Weights of a small contrastive image-text model: 40-pixel images, trained on photos with spoken descriptions (Open Images, Localized Narratives).
Rows from block 11 of the image encoder of a small contrastive image-text model, named by matrix and row number. Rows with one number within an expert belong to one neuron, the router's apart. Each number is 128 + 32 x the weight over its row's rms, rounded and kept within 0 to 255. All counts start at 0. Numbers have three digits each.
After each expert's rows are labels from the 100 images, of 14976, where the router gives the expert most weight on average: "top examples" is what is common among them. Only what is clearly more common there than usual is listed. The data: photos with spoken descriptions (Open Images, Localized Narratives).
# router: slot weights (encoder.blocks.11.mlp.router.weight, 128x96, trained with AdamW), inputs 0-95
# up: expert up (encoder.blocks.11.mlp.up, 64x96x96), inputs 0-95
# down: expert down (encoder.blocks.11.mlp.down, 64x96x96, transposed), outputs 0-95

# expert 14
router.28:165155119137100128111113146101106133161150125098108103109158144102183129083166185157173087112090109099162178151134174110122128139174108173103143119192143110085157118153172096101184083125171104077090130115116129081123120070100059149157070083105131103097119157108148188130083168114107086184
router.29:167123092120131122118115112099153122099123180139154074124182109098126165129117129073106110100111110099108156112138141157138135125176064171116144179113133137180096145073159156151187108089126119150100060083139131098132086081071067179164091079161111148165162144137167198110112182126108090164
up.0:139104122179132171106156131157194160091138161161125091082073125134124150129122130148065100104156155197159070139132068127146147116121125199111145114109107099082117162094106116047112121121094090124151105181098073153134162122145133162089133176100078135162163066202135142120127100146139128139
down.0:153161131103113076159105149109083079164129062150138175125159110117157134155081089095177134120100084071146176119143174204095104169076130104145133101137166109163165121147154135190140183121106144159127169112139145124143097127155147067125112094141205121099080165070126157117096126085120111150
up.1:124136126133181095103090118164123061129101131195090117108172174128151136107114143183145120096082127164113177133095076179120112170147140139118120143112132079122119119066176173109120172105095139191122194114193074099152120054129148111076146107090148123127140183174147095150165133110156116124
down.1:114115106115106115149177150113139235112155132069142115136109122082111146162150130103108110180132139099146087153135185134138126125103109088139177157140157147158140106183102072153111098131145145137115077121100136129102126212093170137183147120175114132140120094043119199084102082139087161094
up.2:183155131156108156146136143170136154115151142210120121099212225122129135109125082125135154133132094066133164138164128133132183137160157113109117143122131096154183107121125115148154085109090178130128133104090045078107142129117095132085127121084154129158120138108121203104062079096129147094
down.2:090069129173142090094095096150095121131141080097160104172081038169128163112107104071167129104115187142166109098102158137137119107111119109176139148182090129137050139123102110134139128170131183125125158116178135136154113121141158124170130122128091117120140216170145071090168158124158145171
top examples: text has "grass"; text has "ground"

# expert 46
router.92:150127128080169098098156169121113143114123099091090107174196168091092124159161108067132136078158193136159170135163136115132091116171104134168152177162136081144085110120109086077198125166191126135087077096105122076127131071119110148120110086144090156135158135158162124128159162082130145164
router.93:154183113121154056139091148154153156112089112077114073135171154120164146176130140095169126082094153101136183155147140124147082125163108126107128146166195090154106081071118119147165113160183136116140129067073148093137149107136070144149070089164113158113176167162145175132101140114183140121
up.0:147129064159080165128198127134111076169163228168167122111155157150065139115070139173130095113112136092124094091095152125075120098141148109124122124082114144095114155140123121169103165170096168100148151133161078090169152111140126168131114113085127142146177127125096105101051160158122100161
down.0:102094144045176092115118130124081185131111059136085159120113110120150142112171115077114141128114123098158127153161094163159115133100123067134145147176104136159145094174147116126127181072136133138129083136140156171070086147120136076087174097121092156133066193151186089181160120091118129124
up.1:142135123104172050141150096157148062131096107159154175145168134071092119141109103143119115095155153124067123155125054144104164073105085189069131144175114161077110114150147193150120163088118174116154114144176184134120121114118124081091087136132147145120171190110088090135140153155124121125
down.1:075116095150124155117096128130163186135177131148105108099094136165170127137091167126167091119093090156152143112169151169131133155110089080152152134099163100135149130100082129125124076105109165145077153097122137137122147138071087145095197175114080123161106064131178213163162122150129198078
up.2:150076140092139046096184107125131137131129138136078118121125105056094111156151136162146129122136205076109144147127139166090078161176140098159087100091151115125148153158116112127084164148122149124174099079120126171101209116193117199085118104124120109168102148146162151103121176119169091115
down.2:166116158073220152156115178089102124101121093091103059134143154165175191083136141124108107159128113134117119139089157094138118037145144128188130156170166175146122124087105126100154098166123082166124127119123173141114099131088073121139130124161138137048120154131142147155110107141159081084
top examples: text has "sky"; text has "grass"

# expert 59
router.118:127101152135179195164131075125124129132122125102145192142070110095108142123073183114132153159190136066073120107072094111127174125075155131063128128128135162143108159128085132149128125130099124172070137158150110127082184144123160093111126090072160064155127159139100147099131166139091065115
router.119:118113151139179197128151106096171149155126131147163166111079142104118144132090138113161159150186104073079117091091098114077150129064086134048141154124153147129115131106084123131138139071104162176094177131145095116080185147156125098072134058110156114184119128093110112142125162116117076086
up.0:133180106147104120145097092079139193174130182169131148148074088060143176150100118115142087082139088187086111201114138138115099106118159121101113147078157193115164147176132147129119151135056100166109075144084114134147155127163151120186090128130112104141136126145168138145155161144185097125
down.0:166101149089144113151164148107086065118131122163109145127161109145150125116153164135090135139169173146135134069126136089153176071175137174121118150158095044168095148094149072090131139138143137083160170207078148139100142108127086181088139125109151128181116155126086168076094084133109126080
up.1:120143168075121125085116131147126068135097150100144159103149105123147117149133134062182121089117149197112150151095140153161159077128166162168116088143151166125183124126082105164147104094124077171132089130145130094155097073134185123141081101158106255117157150105141132115153134126162159145
down.1:054116127160088132153151146070126117107152137189083106075133103178125116165142149136148187114121166118170107118109142098225096120146111126148033147157147132145134142119158171131111114127108188135137122163112188133103109084158134098088101127120174136082134115126177129114105149143084122040
up.2:155118134167102119080105116101130079117137136103079154144142164129122117157145135167134133122102095148139177160053151068160156169097139197148146091140142086138115059139190173106127127112101094126189158197098128105153113113068105172128137188149145140113107153110109084118094199121142058123
down.2:120142150165137068088111088105159147089142098137186138097128166152164143106099119147131116135083184150091126132188126148144120110118116128139094125166151145126189156110126167162075138095098145089154140113199110114138103165113123175173161067071117158152182082120142077087165068130147207154
top examples: text has "holding"

# expert 32
router.64:083098147171118102123076081169121165128104198187136161125148123185092112105159121169153145109097092171145167086149151210174123075103123135155088104077137164135099121144088075107134162081146154089132136075168102133114087128129103146197117178167144152109150099140128166140088140152129161146
router.65:110079109176092097112112107164133178161108152151106159101124120195101128099117123156147166108121127121153176110136144201183136061109086129160104134078138158112117144133087071123140148105150132074138145082171091116148070120091084144174122184189142153124148106103162182169081139153133195119
up.0:098200165055119075106098149057122071169104119142134255146168138129164077085102178098131160173099100120117156133130117133146144138125122137113157127130110182103120132095105120069157149156121117102151149146091123110179138164132132114156105167137129150156106079142100112165121150122185151116
down.0:194110117196125183090144141161076150116138084137103040146113111139096135129115104120140120128148167141196107146135138093154131118100134145111078145068131058176101120142129155234133116091144117147123127057167124113111115104136096125130116065179127081134203162120121124132140114128136103150
up.1:148063161126112080105107153190106166107187077085078175093122152117186125113090075122154128114158125124112094152165147154098127134125099120134091071123149094123088084142179135120107121123108189112133106113101099156086128165086138110094158128138124099192103157160140204130174183078124083109
down.1:141178133151135131182072096101158103151074164128169110123110140162113155145200172125153090094036178083160177064091110152103109168116166135149133134136153161111175108098069120113125093160173135088147164130121139111122131090126190122184139149084124146099137126086120109149193107142143152114
up.2:111093160098091149075136131104183113094141145143205111089174113106093111163105129130087151138109137100141096066182133220071107115084106147159179181128115112186128144122125127139154126137215148091122080115079137127118163138086171088133157131100107145185167120128134140143094100143106157154
down.2:146172159148161112129103106129089182104122112096093124141102127192144146125139142153175066087140110176171166132182120175174119118078110097143118101159105133080106116062115161135001119141143084152100130141153087116129148140067148160117142082136131074125094141139064150130124147135151114098
top examples: text has "trees"; text has "plants"

# expert 39
router.78:108181076164155122149159208114177170144141139145112157083122133119115162114160043139109147115140132123133113113136097184084170114155175142102153115132133115179173158129083128128134117096053126104162139128153118180149133175083096075090133103110161099186062105089083159100111099146170110119
router.79:100136126137110155125167181084141135114138143083149150121130071128097176166160084105139116151112139176091090076138146193057153124112153098139121129090077119142099200101113160139095086098106132107162143095145112133136117195141128061088124082124172114194129156160106115050088084126147165147
up.0:113186136123112166105117126135137126116118143144122129171115083114145071126185095131111118151162157175152118091210152150153126073131172184100105137144164130124138113066101104156031122150148140101093108140100164162108140167161071099102185095163071113123081118108146145115068136135126099058
down.0:107119116104102098109115167176097203131185115116103119111180147108123140088097089144130111169090116100104132114152119091086155186139078129097178158140143103092162101173137105123158183101160090139122218117151114159127093166123126120163150133056172129138105165124094108116157159132132146231
up.1:127148121183098135133084155167130104134182112141131159130130120105091099194134092175139132170067192180089128132068116120123040123171134098116149140101195137156115129096081138106154119148177103121172143166121083116131069164113142127114093121144139103109123071141113227128170099110146129118
down.1:111079156104167177157190157107109141103061134113167127119123143154121105099149136137104114124126127114102110150094152086188219110099067209113115099180133087124127086100157107127147091168121123088081147147103154145137152141127093129166117143176092147063101186117151057138107135098090122156
up.2:106136118148173144081169175076138082163085147163142108142114145084170077102108177138115131125103174164108110104130151119134121136095102153096222095108146115079146096095108139026145131190154131086101112125112175155138134139158123201125073127155083121142128144085120104189150123144137097107
down.2:145126133119102108142079103164099145147130115110119178207146184184100101110172101140148118172196095101118141183112105103144106121122134166100180122104186085104110120129182148162146129077114084122122177101140074168130101081076126100145201137096116083086097119178091144121083151125146092139
top examples: text has "black"; text has "white"

# expert 31
router.62:124120118119118141108133131153221161108075146090100112113096075104148088115085141139139109139150138071127154123138127141106165127167141145109167179080157104113101147142147163138173118180139159158099142117065049158162112093107082121121101048142094041146114152125102127167188064139127125136
router.63:105160063089171154105103135081162176088083131113140092148172142137169107135146164115171078093115144090145121117158129092153188105184113113171181095172153094134169157102134181097147161119105165172107137135059077070113149137081092103110138081144111120138120112119144124100146098113156081191
up.0:124148100149162143144133151177108188228164178189086072080153153096084123115153158100149164170071121108149155143112098116109177133136136049145123153104066156048151123095135124185108126150108135159148178121128094132150109147129178141118120107158176119120137113107122116116133156097094098162
down.0:085120125090126110153148159090159098085100117111180232160078123159151174134123088185152092107175155130137097068126120081172160121106139206118134088180158114145109099131133105090142114114145154073158091148140168152111153088143104077128147114145059170102179140157116107126116155141163123123
up.1:147171167097199181167154118142150165141164146180045123105137097104117131065137164079117193101137068178174104085132134134119122109155147161138127156086091134132200131134193126097129096139128025163118139130099137142144117151101136161121144125124159079094134089107147124115123168119114137104
down.1:159088094126064096110080189103152104141074123106167152149139132182105125190096088175157076179120179120107124150128124146126189129088043125142121089174149121115107108129094123119146132080083169148162099139181201156114145129139137099112103102168081168104174158156147113135146112104157110130
up.2:102139164140125105066127159163111141151131045160127130131126101144116165113101119106137140138142064162106159146122091102098163143155115096095122153106110094093112134161107111254096152091140060155138193127141119181141140143157126125140133076152121076099077199124182136132114126093107135180
down.2:163123098135159148161103118109107091061137163136137100101118091142172137135144120160105126180158128125109124116109120105171127144077094197097162152078164186130204160119118166037126147160116108150108099153136200091103117139084128139098111171122085144124156070057110099098131080170143111105
top examples: text has "red"

# expert 37
router.74:129118109115199174104175116124114133138139123175099145110073094140154125137157139157094105121138084093159119096099086164102175121069158128121117091086105178164158187149070104128124171093075145178122166156156148137096137171161110083082157106095154070181137111112068138085191116132149098125
router.75:139113102076183161091181133164168161151089094148115132094127083141093157110070137113064092138167122097104113076124074163124148122094156147145121120140142127163164149090093117188112184144087146173101170129125154154127159182161122075096154115110147077185101108097127142073161154129155081181
up.0:130188145115077100123135103173098114117126179108095154152134115161144138134086127126151101123145086158118144194186075127107185143147077118107142108107174119133146071146183119085123118145138166138077159159195080131157089150038177120164125125101105186112092128149126135150109151098101105057
down.0:105114173147153106171185171113104203096114085122174152103076122100088102142149150127126129119116072155133111119036114159086023156113125137131129137159161117099117108160148125096146117167157099141180124085085120161113062148152116115114140157126128123107093076090135095169136110092091136182
up.1:155127144083139084129124154141168150130178144130121106176098154166162098098132052111116122124124098055161141135149170159113066147148130118186167087153187179113113105117139095031101142133042116126131071160090133128110123080095104145175141088098130190115120120138124155100108146151122117155
down.1:138101107192070080126140163158094180161167172110107091158152136093118141078181084120088150167137160141084159128108153136147084177204058144116128137171092150146103139163084160105095140153129094095104150099137126123180110172192120130181114122134116099125144106144154068089132123155117075124
up.2:152168135162098129143099127077140101110098135147127079097142158123109140146103130108175097112097096135104197149128043128081170107128132152161086168156153135168194108138176169145177104027127210118155116079136093136188119143125124102159113154129156104146122115093137125144118081128139072096
down.2:077078139067181112136164137161203173119163142091080140176111121115116125120149162128127115111123126125103094145200163134093124124142122133116117129171119130093158115158161129126137136179098085188118119145140094207106076087134102109077097137106114238139111137136176110181133122177138100152
top examples: text has "standing"; text has "people"; text has "wall"; text has "holding"

# expert 21
router.42:141122121166108130162134171069143065082153108154183078106119182120176180116135126172097109156138110185126191101175095139087180146095126112148111134087070092137185151117170176130089106129131128094133111153139149154142106117108157129096180113129158162105070167146078140111132068159178163124
router.43:175116093154153102109119169152200126134088133113104097122141146140127183113121095118119087173144186118073091078113086131140120118129106133127172151075126108170174145109138165157180117165145107142108082149084121159154129137145054135147110057095107058139100152154099197103100074095180129153
up.0:191132143096124193146147110116111117114138159129126101124125088103178121070117137153087155099111112156128176191143086134158118194181115148255102090151119116167135137120186120100164187169108128088152088138143134095138156103129072142145090152109120109152081109148106112170110102119133115095
down.0:101102131198098161131086134166118175136117116099105133096094117184124072133103173115151077144132081126082129089086156096074086088114096131064150146150171136149119134173118196090078073058149125122147141144163099115130126146113126111123144121133150167109137165104157164098182202182111144154
up.1:134171138103115165155162082126149147108129164130122224133095135129180146079128121110117135145131131160123120132140110167135117098109125128155151157141164162030127118138114166070149141091152115099105163137152130102198125101086093072127072139156125139131205132126045163169051133165147109105
down.1:112129108042153151146080190135151069162078145142159144114056111121141139114136125201106137141126102151131185120114103153099124137128119125112086118143158127160161151099102151089135158143081099096121140131120074199111131147146106135163132077093064156098066153143169109203114178171152119157
up.2:156151136135148119162121066131144111179117144130132174131081124143086138116162161149104134108143137127151124091139132094086155099155187135205115110190153139083136142142140126096162136150096124089147106063158112113138091105048126097168028161132091038110058088124124154136134136126165141144
down.2:095104132202136163138107123113137152148102138158079166028147101107134097126173140179129101117110126097115138158128127125161120170128097124119137097122121159149099141175161128169047123088176105171106159178137165141098082155135130122089141061124140165067162155155127087103190154124135060089
top examples: text has "white"; text has "black"

# expert 33
router.66:146185101177178123113116136142135131084105126094171106177152184175147112102117151126127084144114082179094114080146124177093077086152098152127186174155103073167114107107139091120181113115112137135124086085104141137177108107070131133150064146180139102110116168108102179150081125141110119200
router.67:155138115209176110122106149147153106116167105097154092155138189128109108094147184125114060110124118130134119112145079156089093063198055168090149115131134106115184123119162145096114109174165113083141085100098147140131162076107145147078074133191144131125137155144104133131081127168103154178
up.0:092088140116170129107140111097177142157090110159136155098149172076157094112154153050120158063145118132161092134110094090116115147086156074132177133092170166126114136150181213147100159123127097216136129125065101128122099136134158150103152119146139103193081111147153158158107112171148143099
down.0:167145122141083101150129144160102156078153135088163141177088097139118124127128124175138094221098156099135175145115183135137158109136080135100087151172107108139135068162065124101145085115118100061135162125205132136122168128124143160179148099109137095017129130119116141080142123120113125104
up.1:103097150155162127109132083166150111152156141162129194123173107095082154091057117087104122047124098135130104099103156114133125144184123095079092171070167159038158133153093179088158122138135166120180106133136105126141167128097138132091142192111121120121167169188141168103133119111121152101
down.1:093120164143085109138150187125082190145179128156134078119081165126194095154107087119173109141150196110112137109144080091143121107108081107176186132158148146162098118071151048184126133072181177131127133089127140084088139119138106109157087119110141164134105153096121090143094096141127108136
up.2:126129154154118129134122135154151185117128086109191079085110147099121139133119149148039131150105169097154152163120112126109163072140109143179112175167107158163163132133086093153124071157120196126075150114115111068127172136160097093106113077103141110160184123063104126083155069175119165105
down.2:139093090144162133085147106135134092130135148111122175156149096180132128120143158110230157104143088119142106095093140121161115167117175107087148076104106111088062152138142201132107174146133078103126108145139125133145105093115157175162125160154045123170118080188133118156069200123110127144
top examples: text has "grass"; text has "ground"; text has "black"

# expert 42
router.84:123112096109122170144152093139143167138142192160159165112111157126220141145105109105112166151110122081069109121138097157130186147091130151146149102048127150135160081129187160111149163086108111147099110161089121137148163163179098142144119139106168101140137128082066178120104056104116138055
router.85:101115139115156152147132082123128195116114171133157130099112102091181110075083096133089143130135151125106097074093095102062148122102146144133099094125116144133147070104194132164150145088149162177144134159105139137098194103184142151153174079138164082189153076086107173152099073143142111081
up.0:135086140189151189126138071170093140147157115125145094118206101143123124128118092142125149076165172017139140123133127134122066080182115125108180164170175111167100087123116188127131149106112162165116112123124103126095054144116137113138137072101124136106112135119139109202161132151157133138
down.0:129127182132133162084154143116109119128158124128122177119066100085186177138116148149118102108066135151153145103183087182137146205109183145192103098127145147080116184085158095117106080178126171129143171180153124143080165188125092084136144155131127132125138083082131138114112114110167157167
up.1:134097142087137083115107099159185144112070117105104166110100126142132134163179185141104099119151169141067107091134148153117163135125082121099101194166156112072087158168131087103127130115122037164123093162170077145120134101100134157062101132101171149077132148178141100116170189103113111128
down.1:120167146179139072116158169051152183118149103070109165110139178140160153123120114148144160146143071125164178173136096145121071132145130121122127110108089172169171094061089128179110182118101141140143119078116173136130077147143163127153119099170090103174063082093110116130104096135114141168
up.2:094103171121117150153072099152112153134130093188129090164100169167169230162059086102151157090185085138089172162158103080122160125109172142124131104080082131136113121115156132160149179113099177161116104133149127104133112129166142104128089104118115097167165147190105133067148115134147093138
down.2:136166122123112086138135124092143122120126151068136139118158142149103093107119135064130097145059140086108068150177118105127204085104081073121153129153175146157174158183147082130165066118169141155121152197120147145116127126105204154069189116092134097122113155087139124159109120110131170093
top examples: text has "people"; text has "sitting"; text has "few"

# expert 1
router.2:113158109120135075111105149144124184086097121091138100119137185127167111142172095147203130083107149126146082166105183140151091111215110114138176101152149114082091101139141168112157110118156120169148130114077088074169134076155148177177107084112080158147177135156129126114185115079102144129
router.3:166130138099128103102061134143139171119120077097114073132153135150128147140127107092178146084121177080140145117103181100114112095212129130140151148105132068083057111105135163110207145131140122147115070068087113084207104091168129123160114117135087106100143123165102125111161134077138115162
up.0:181125130144109102150115063147140118097096139069179150128120043134163085136066110096131069099061109087126108139116132128141114121116138128139133128211151107178110162132106102083148057119074098139132084085207122131107082170162160132121138147129102160135124128152111123163159117151151148064
down.0:107156121152149148085153159163105127135144189105103066109173151038109140107126156150103149121135119164140113115093094140125104176103127054128175123101118165167132072077143097159085215171158106144121152128085144138100142103114166131140154125131152053152141123091117116146089147125092040120
up.1:139101132121202143147133060132087106073163179168162119110096153099086154085162106108124125115142120098093136153109078108137159166140110140120187145117131177148096146110107135122122122134136187131144127167030139142104146138116084146118187142176081106174140132206121177133088198133088122152
down.1:136147201056105075158170148113131172116148123100145173140110118137121137111096173113159107167179117193140157107076141123161144044114078170105084071122100140156158083164109139170125090125145180151115108131154156094111143074142071101088146078125149146121101120117149112095167105157147160170
up.2:164158126156108149155162070130063162163126141153175142150134149114137129147147125154102108131106190141105208098146067138071086112105088138128150187116168114149148134086114071051154097121083125133136132062178138160088157124141087122151111107086107123167116124134142180090128136095110108051
down.2:124130186110138111098058123115159133115094098097120071098151106143130091104112164137139120146107040149171101148099139082106097132145234064126133103130128101123130127158124099103101144114138109157101178148088124110141089160076196125142136129176147097192174129093137101132103166190162127165
top examples: text has "color"; text has "red"

# expert 27
router.54:158207130120139100153101122148138168102125118111173051151118121154148081099108159129167131175149083143149104076130171127117135093170131111166186166103129097091129143157122093176146165158103075181138094183123131099162083076105116143150119156153136075100077100195075096138152144114078123109
router.55:084148114125101139164155155128109147126165173074180063110098138107136048132152131132192083112149091172109122095144121092101179093219095113160188126086127097123143166113133102102156168117144085141128140135082120152160102106107170170108127174128146135080122132172156098153090090177102133174
up.0:124132093110181152118096112133184133124145124184145126151137047099109114122109098109145136087109102129077175140169094091140082170102154164132095131125159118192119098094158128068121137128089108186083055116167092102084099194117141082120122092121161091094150140125116151063064128104117130170
down.0:150159188184119102150102137128091063057084161097100129127125139119117108170119132128098160137119141124116058165126145145088175107107108091145152124107116070127128118148108044201138110127163191185104167148140149185157103059137111143139112132129103144188131114117107108121187094114140176099
up.1:098080158111137164171189175144100188079155130116076090138098169094081108121138115104088131125148145086209094110113123122108096115126215163173136141109125147148117149117164066103112084114190142121165067099141099152119118094135153118083149097095105065150099127121096169168114109128161127146
down.1:140147054140111093082067063050134080144132150156143137122116095162189158181199161164162098172096079143138120108118116160151164164111080119096102151136108116112157115129094157149164105153088122125135177161122134138155081178073105164131143147144101174132165142151173115109122152125066148130
up.2:108125129170167098129143101138123179150117117104060123125165121108155117109120115148073135155174133132097151133118155108123073123125106204106097133116211130136086088148137161144124131077177111160148108142129067100105144184172161114071078088162143119096162138106067135085065082189121174142
down.2:142132122112074177139133103116168116153109135158168112151073128078111191115101108091197104089077118109133110126120130126151146150182146077168126082132085115089179161098140112170137126128070140159124163109145200145144102075123091169206101155176074113166151115134163105136156187107140105108
top examples: text has "text"; text has "black"

# expert 4
router.8:178198107094109156118104200131174146140112126108102101111116148082155124146105122100121082132175172128126101055170096158096163136199133176089177106087138149182147179098123128168119153170104145176128130174100111138194128114152072094136151133136105089133134088086084146112094095160125103147
router.9:173187105099161112144117165104198084129163097081156109146145167147180131166159144109140061174109114128075137119168177106088142120177164128093140167173077093133174136082130138165092115106158111155165088120063168137172159129088122105099120067125092105124123148160092133105156069127133108124
up.0:185118119078135194158120069133123103073092201091147118134114117112083082155093105124166091113118098176120063102111147179103173113119081130167112200156078126111129164138141115139167136129125066128147153145173122141077134143103143120118092169082109126185139135148131158111105106093144159055
down.0:102182115097163115108076151119158169160149100217131147176177088140149154105121176122096104091157157130143125106172061057135089119152154112132138105078188078132128146152126132096111099126089145165123103082097150093137113129151168110139154126171160093075118103155156112086141116160059121181
up.1:171106158083163122098160144112199166149131106116187098132146126128114135130093102053076118143100110076143160150174109128122097133111184109112141077074138135104103104118113110093087160200145173120101070109098137174125119125108187106196166157136114126156139087167122123170085079106093171100
down.1:118121085126097102160066098162076120121173112147090155102122104149142088137143136150156187148168136195141089156139150133116163167046092119157127184137158163147122128081121163093117134089122089118183167122168094084113117202171137154124106133140171115111106179108074129107132132161146054083
up.2:176094094105130174144111117158121133116117127117134075123129108133149074067107083084124131128105069198152111052166113169110188148098080083147108125094138084133112130120097166187184134142063151106096155100151100132096088127098120122124167138168125120153139147093215113088148133149186139132
down.2:099159156144117071153149123050129121150119147129093185161099167101067183177143142128099131135105168133133094151106114079135137161136161171164129093169091134141121076128179116088136114143142080134167087143091154174153150105183139135105106089078181120061132088126051127166100159133103113161
top examples: text has "sky"; text has "water"; text has "clouds"

# expert 10
router.20:140160085079103139154135176105183081105083142105121093176153178149184074125107179141087091108152140100081110088109135161153178105123159162094164148161162097205156192117123172190155142102108106105170121160102159175160111126096149118134136124109121106081147127151095120080159089132121105164
router.21:101095153154091090144102097160072101152123114125162092127137175098121141082133113142093154130116088123167142177160175098142097164138090125099097170203146174101110058085154077100111140165169148089123047149081139118090127108167118183143123155130121165108132134124173126155121221134116150111
up.0:169109104106169085124109107183114115134130115065121134159159190196126121103186111071120147140120115094108106092122088132104213128144166097139156149142127102129173141078144134094104102082131085101096150078123190062096144133170149106117165182128133137112125152124093197134130070139165172145
down.0:117137142191097143145086107114104155145175123144112109117060136120131111144114128148119101121108159166162115155138175168114057090104131116114169151085114158135118157152117174166109145147115172172174096149078109198114117091133128160104146041099053095153122104151116064106174158071140189120
up.1:111198148110142153081146148134096142134164121141141119163182217120120127141102083143173160163095146146090102139079091142110141129182166085094122157124136086140148113128143126098085201050136108162095150081151105122158140115147128157126146079155193170078079132120131134194165146109130153168
down.1:122125084155148137187136161169074117066108162136119109106070086167134123109166132136058106090120144112145115141171140128189085155115125136098147117187152135139129120130144148150188044134136106162143166158085100146102086150093135127121112206064109100177202098123126132095130088131084123113
up.2:140109128179129110136113094113137119144120104128066070131174072097121103097086133130053181109100120149153138093166098107110130157086177094177185180149133120108182154152087071133132120120134082133144102048122114137135104156119105136163121152119066131176094142112176157167140109079085074094
down.2:169137129140109111127161119154136113151139088081150129155083215116120147122151107098205105138132101133060162147067098124107097128188107090102132165127116088145104131113143184125174116117138116105086163124190221137138155093102100141074152099131151122100134152099161138125138132178146198067
top examples: text has "grass"; text has "plants"

# expert 48
router.96:124116122103102161195067167107129166111109175096138102152182101101162116086114109089134132094142136086069160096139079124105181111177120151076122155119187101110094118091155072111107112091144135120142093159119159163136126111072114103145150057126099097112127131189169143162103145170084072182
router.97:176122134110172193187091144071095093121110151134129113155110105111118086105121162112171144090145137098145077123154102079133182153124119136047145129099156118123103164135093162110140143084083169148174126154090084103064108106078086133126136126130099090076143173144146152171120192140112059165
up.12:093080120155118089075116129120151133106150132202174086085139059112102174073076124085179155096160145123116099174153186144132184141129163134095177148125131129086079148186120079150129108118093197122168135131131137105143109110159101117147171092138097091131190120180132131103180139139117158135
down.12:132126145070090184168155142153086132120148108072152191119143097130123099161165138179139098171152165118127161107115109081124045109123108149163040146115103144145156121149114144088116142174202100127053122096101177127169153147120143131153126148114164115095129118134149130125050169180161112140
up.13:188096059169112131123099131153115204112081108148171150098111094116146142103119100100159046124112064142122182084136100152084124074112121112081108150121128104137089142093100172129167109151131125162083137136138079137102157151125128102139123119140131063178184109129159146044136179144149154156
down.13:129138151165129103171166167147154084109107131137101106193150076079097090133137150084108173143151139144120092184114194140122135118137091120161172147076039149153121134138182057154142154134120091169113104142100129147135116091141103112121140097127139142079093131098075121170119112137052176057
up.14:168097167101156156129144179070134129077076120100094124151061077129076086162112116083106106178139121113160111155088161143171189146125124087164093088120174161114104155118132140087102094138155153071123141126117118131114063110118092127085124115115111071093106127129182130122128162197114118053
down.14:030135123155105128177087105106101115201147120113181110141155149140164130123114158233154108118130126167103164120138085108090135126066115114081110151124098136123135104141157131167083109139063111133129164107140098118187143153184152132193147169084135156121148097126106098128158123083141091180
top examples: text has "sky"; text has "text"

# expert 25
router.50:122170105136077084157055089088157126088079114143135119093159174132135184100149106144170167146107159121166176158153184102157167180146123165155107168118177121144130121087135116087125101107126127108096107138137112100107072095101103151151098101120074173065083145214125125173118093160154146117
router.51:170160141144110128131089095096151131142073120115148123101195168201118137070125133094128131141058129166098187170133168116157132149131115184167161116131186094094115135082151075128199139107102130095092067093105093139126109084144126162162123134124137154085106135170137133214108145164147107093
up.0:108127136148149110117092146140134170086105179112136133081090138097097135126108147105111092175100136161111097097082157112167051185106112133184189169142149165112123138123147140150152156026179072152166156130106086130159114118128059172159121129147113080163146131103083083138106080127080128130
down.0:146122119176118110138176128171104076107089125135153143168082158129092147124181089083162062135122183120132121146097130102139206107158121090095104089169142134116119140084164142041127104155107124130079104123105153146182120142120154067181178109092104159138082093132160189143129198136137132122
up.1:141117165170081147094124159069127107072174106073107167132155044189123105174097166122142112113138115111077127134103091109122132154093086119170096081142135139136126143102140095142130100083163148103145117179160093177069111128107108130110101150157074151155049141148149146143151132182090183164
down.1:112094104117132139121121095175091121141104114159113128067155216089118141058202158139130096117148047091127105153160125151134120095136144147123153166109125159137143127112122116153121166156104184135120089107109174078115168146176111085103132119115207145142144104106130125123155120097205110036
up.2:137137083133152150111149103175156153124146144081143168137105159109157139110070086139174171096113097101059102164194172140058132137082169153119105102119181122145120118156183129131105110150094198153111130145114064134115116144149146149169074114115156089094117137114063136200160131064125111101
down.2:154106145149108146141117155060188101124187079181152125120135132132123122166132135107122136176109147051127189125101123171091107205125107123144106152171117076124166127107075138183122125193103144110088090151117173087148142125111107107135127132126139095155144068144108175106076097123068114056
top examples: text has "sky"; text has "trees"; text has "plants"; text has "grass"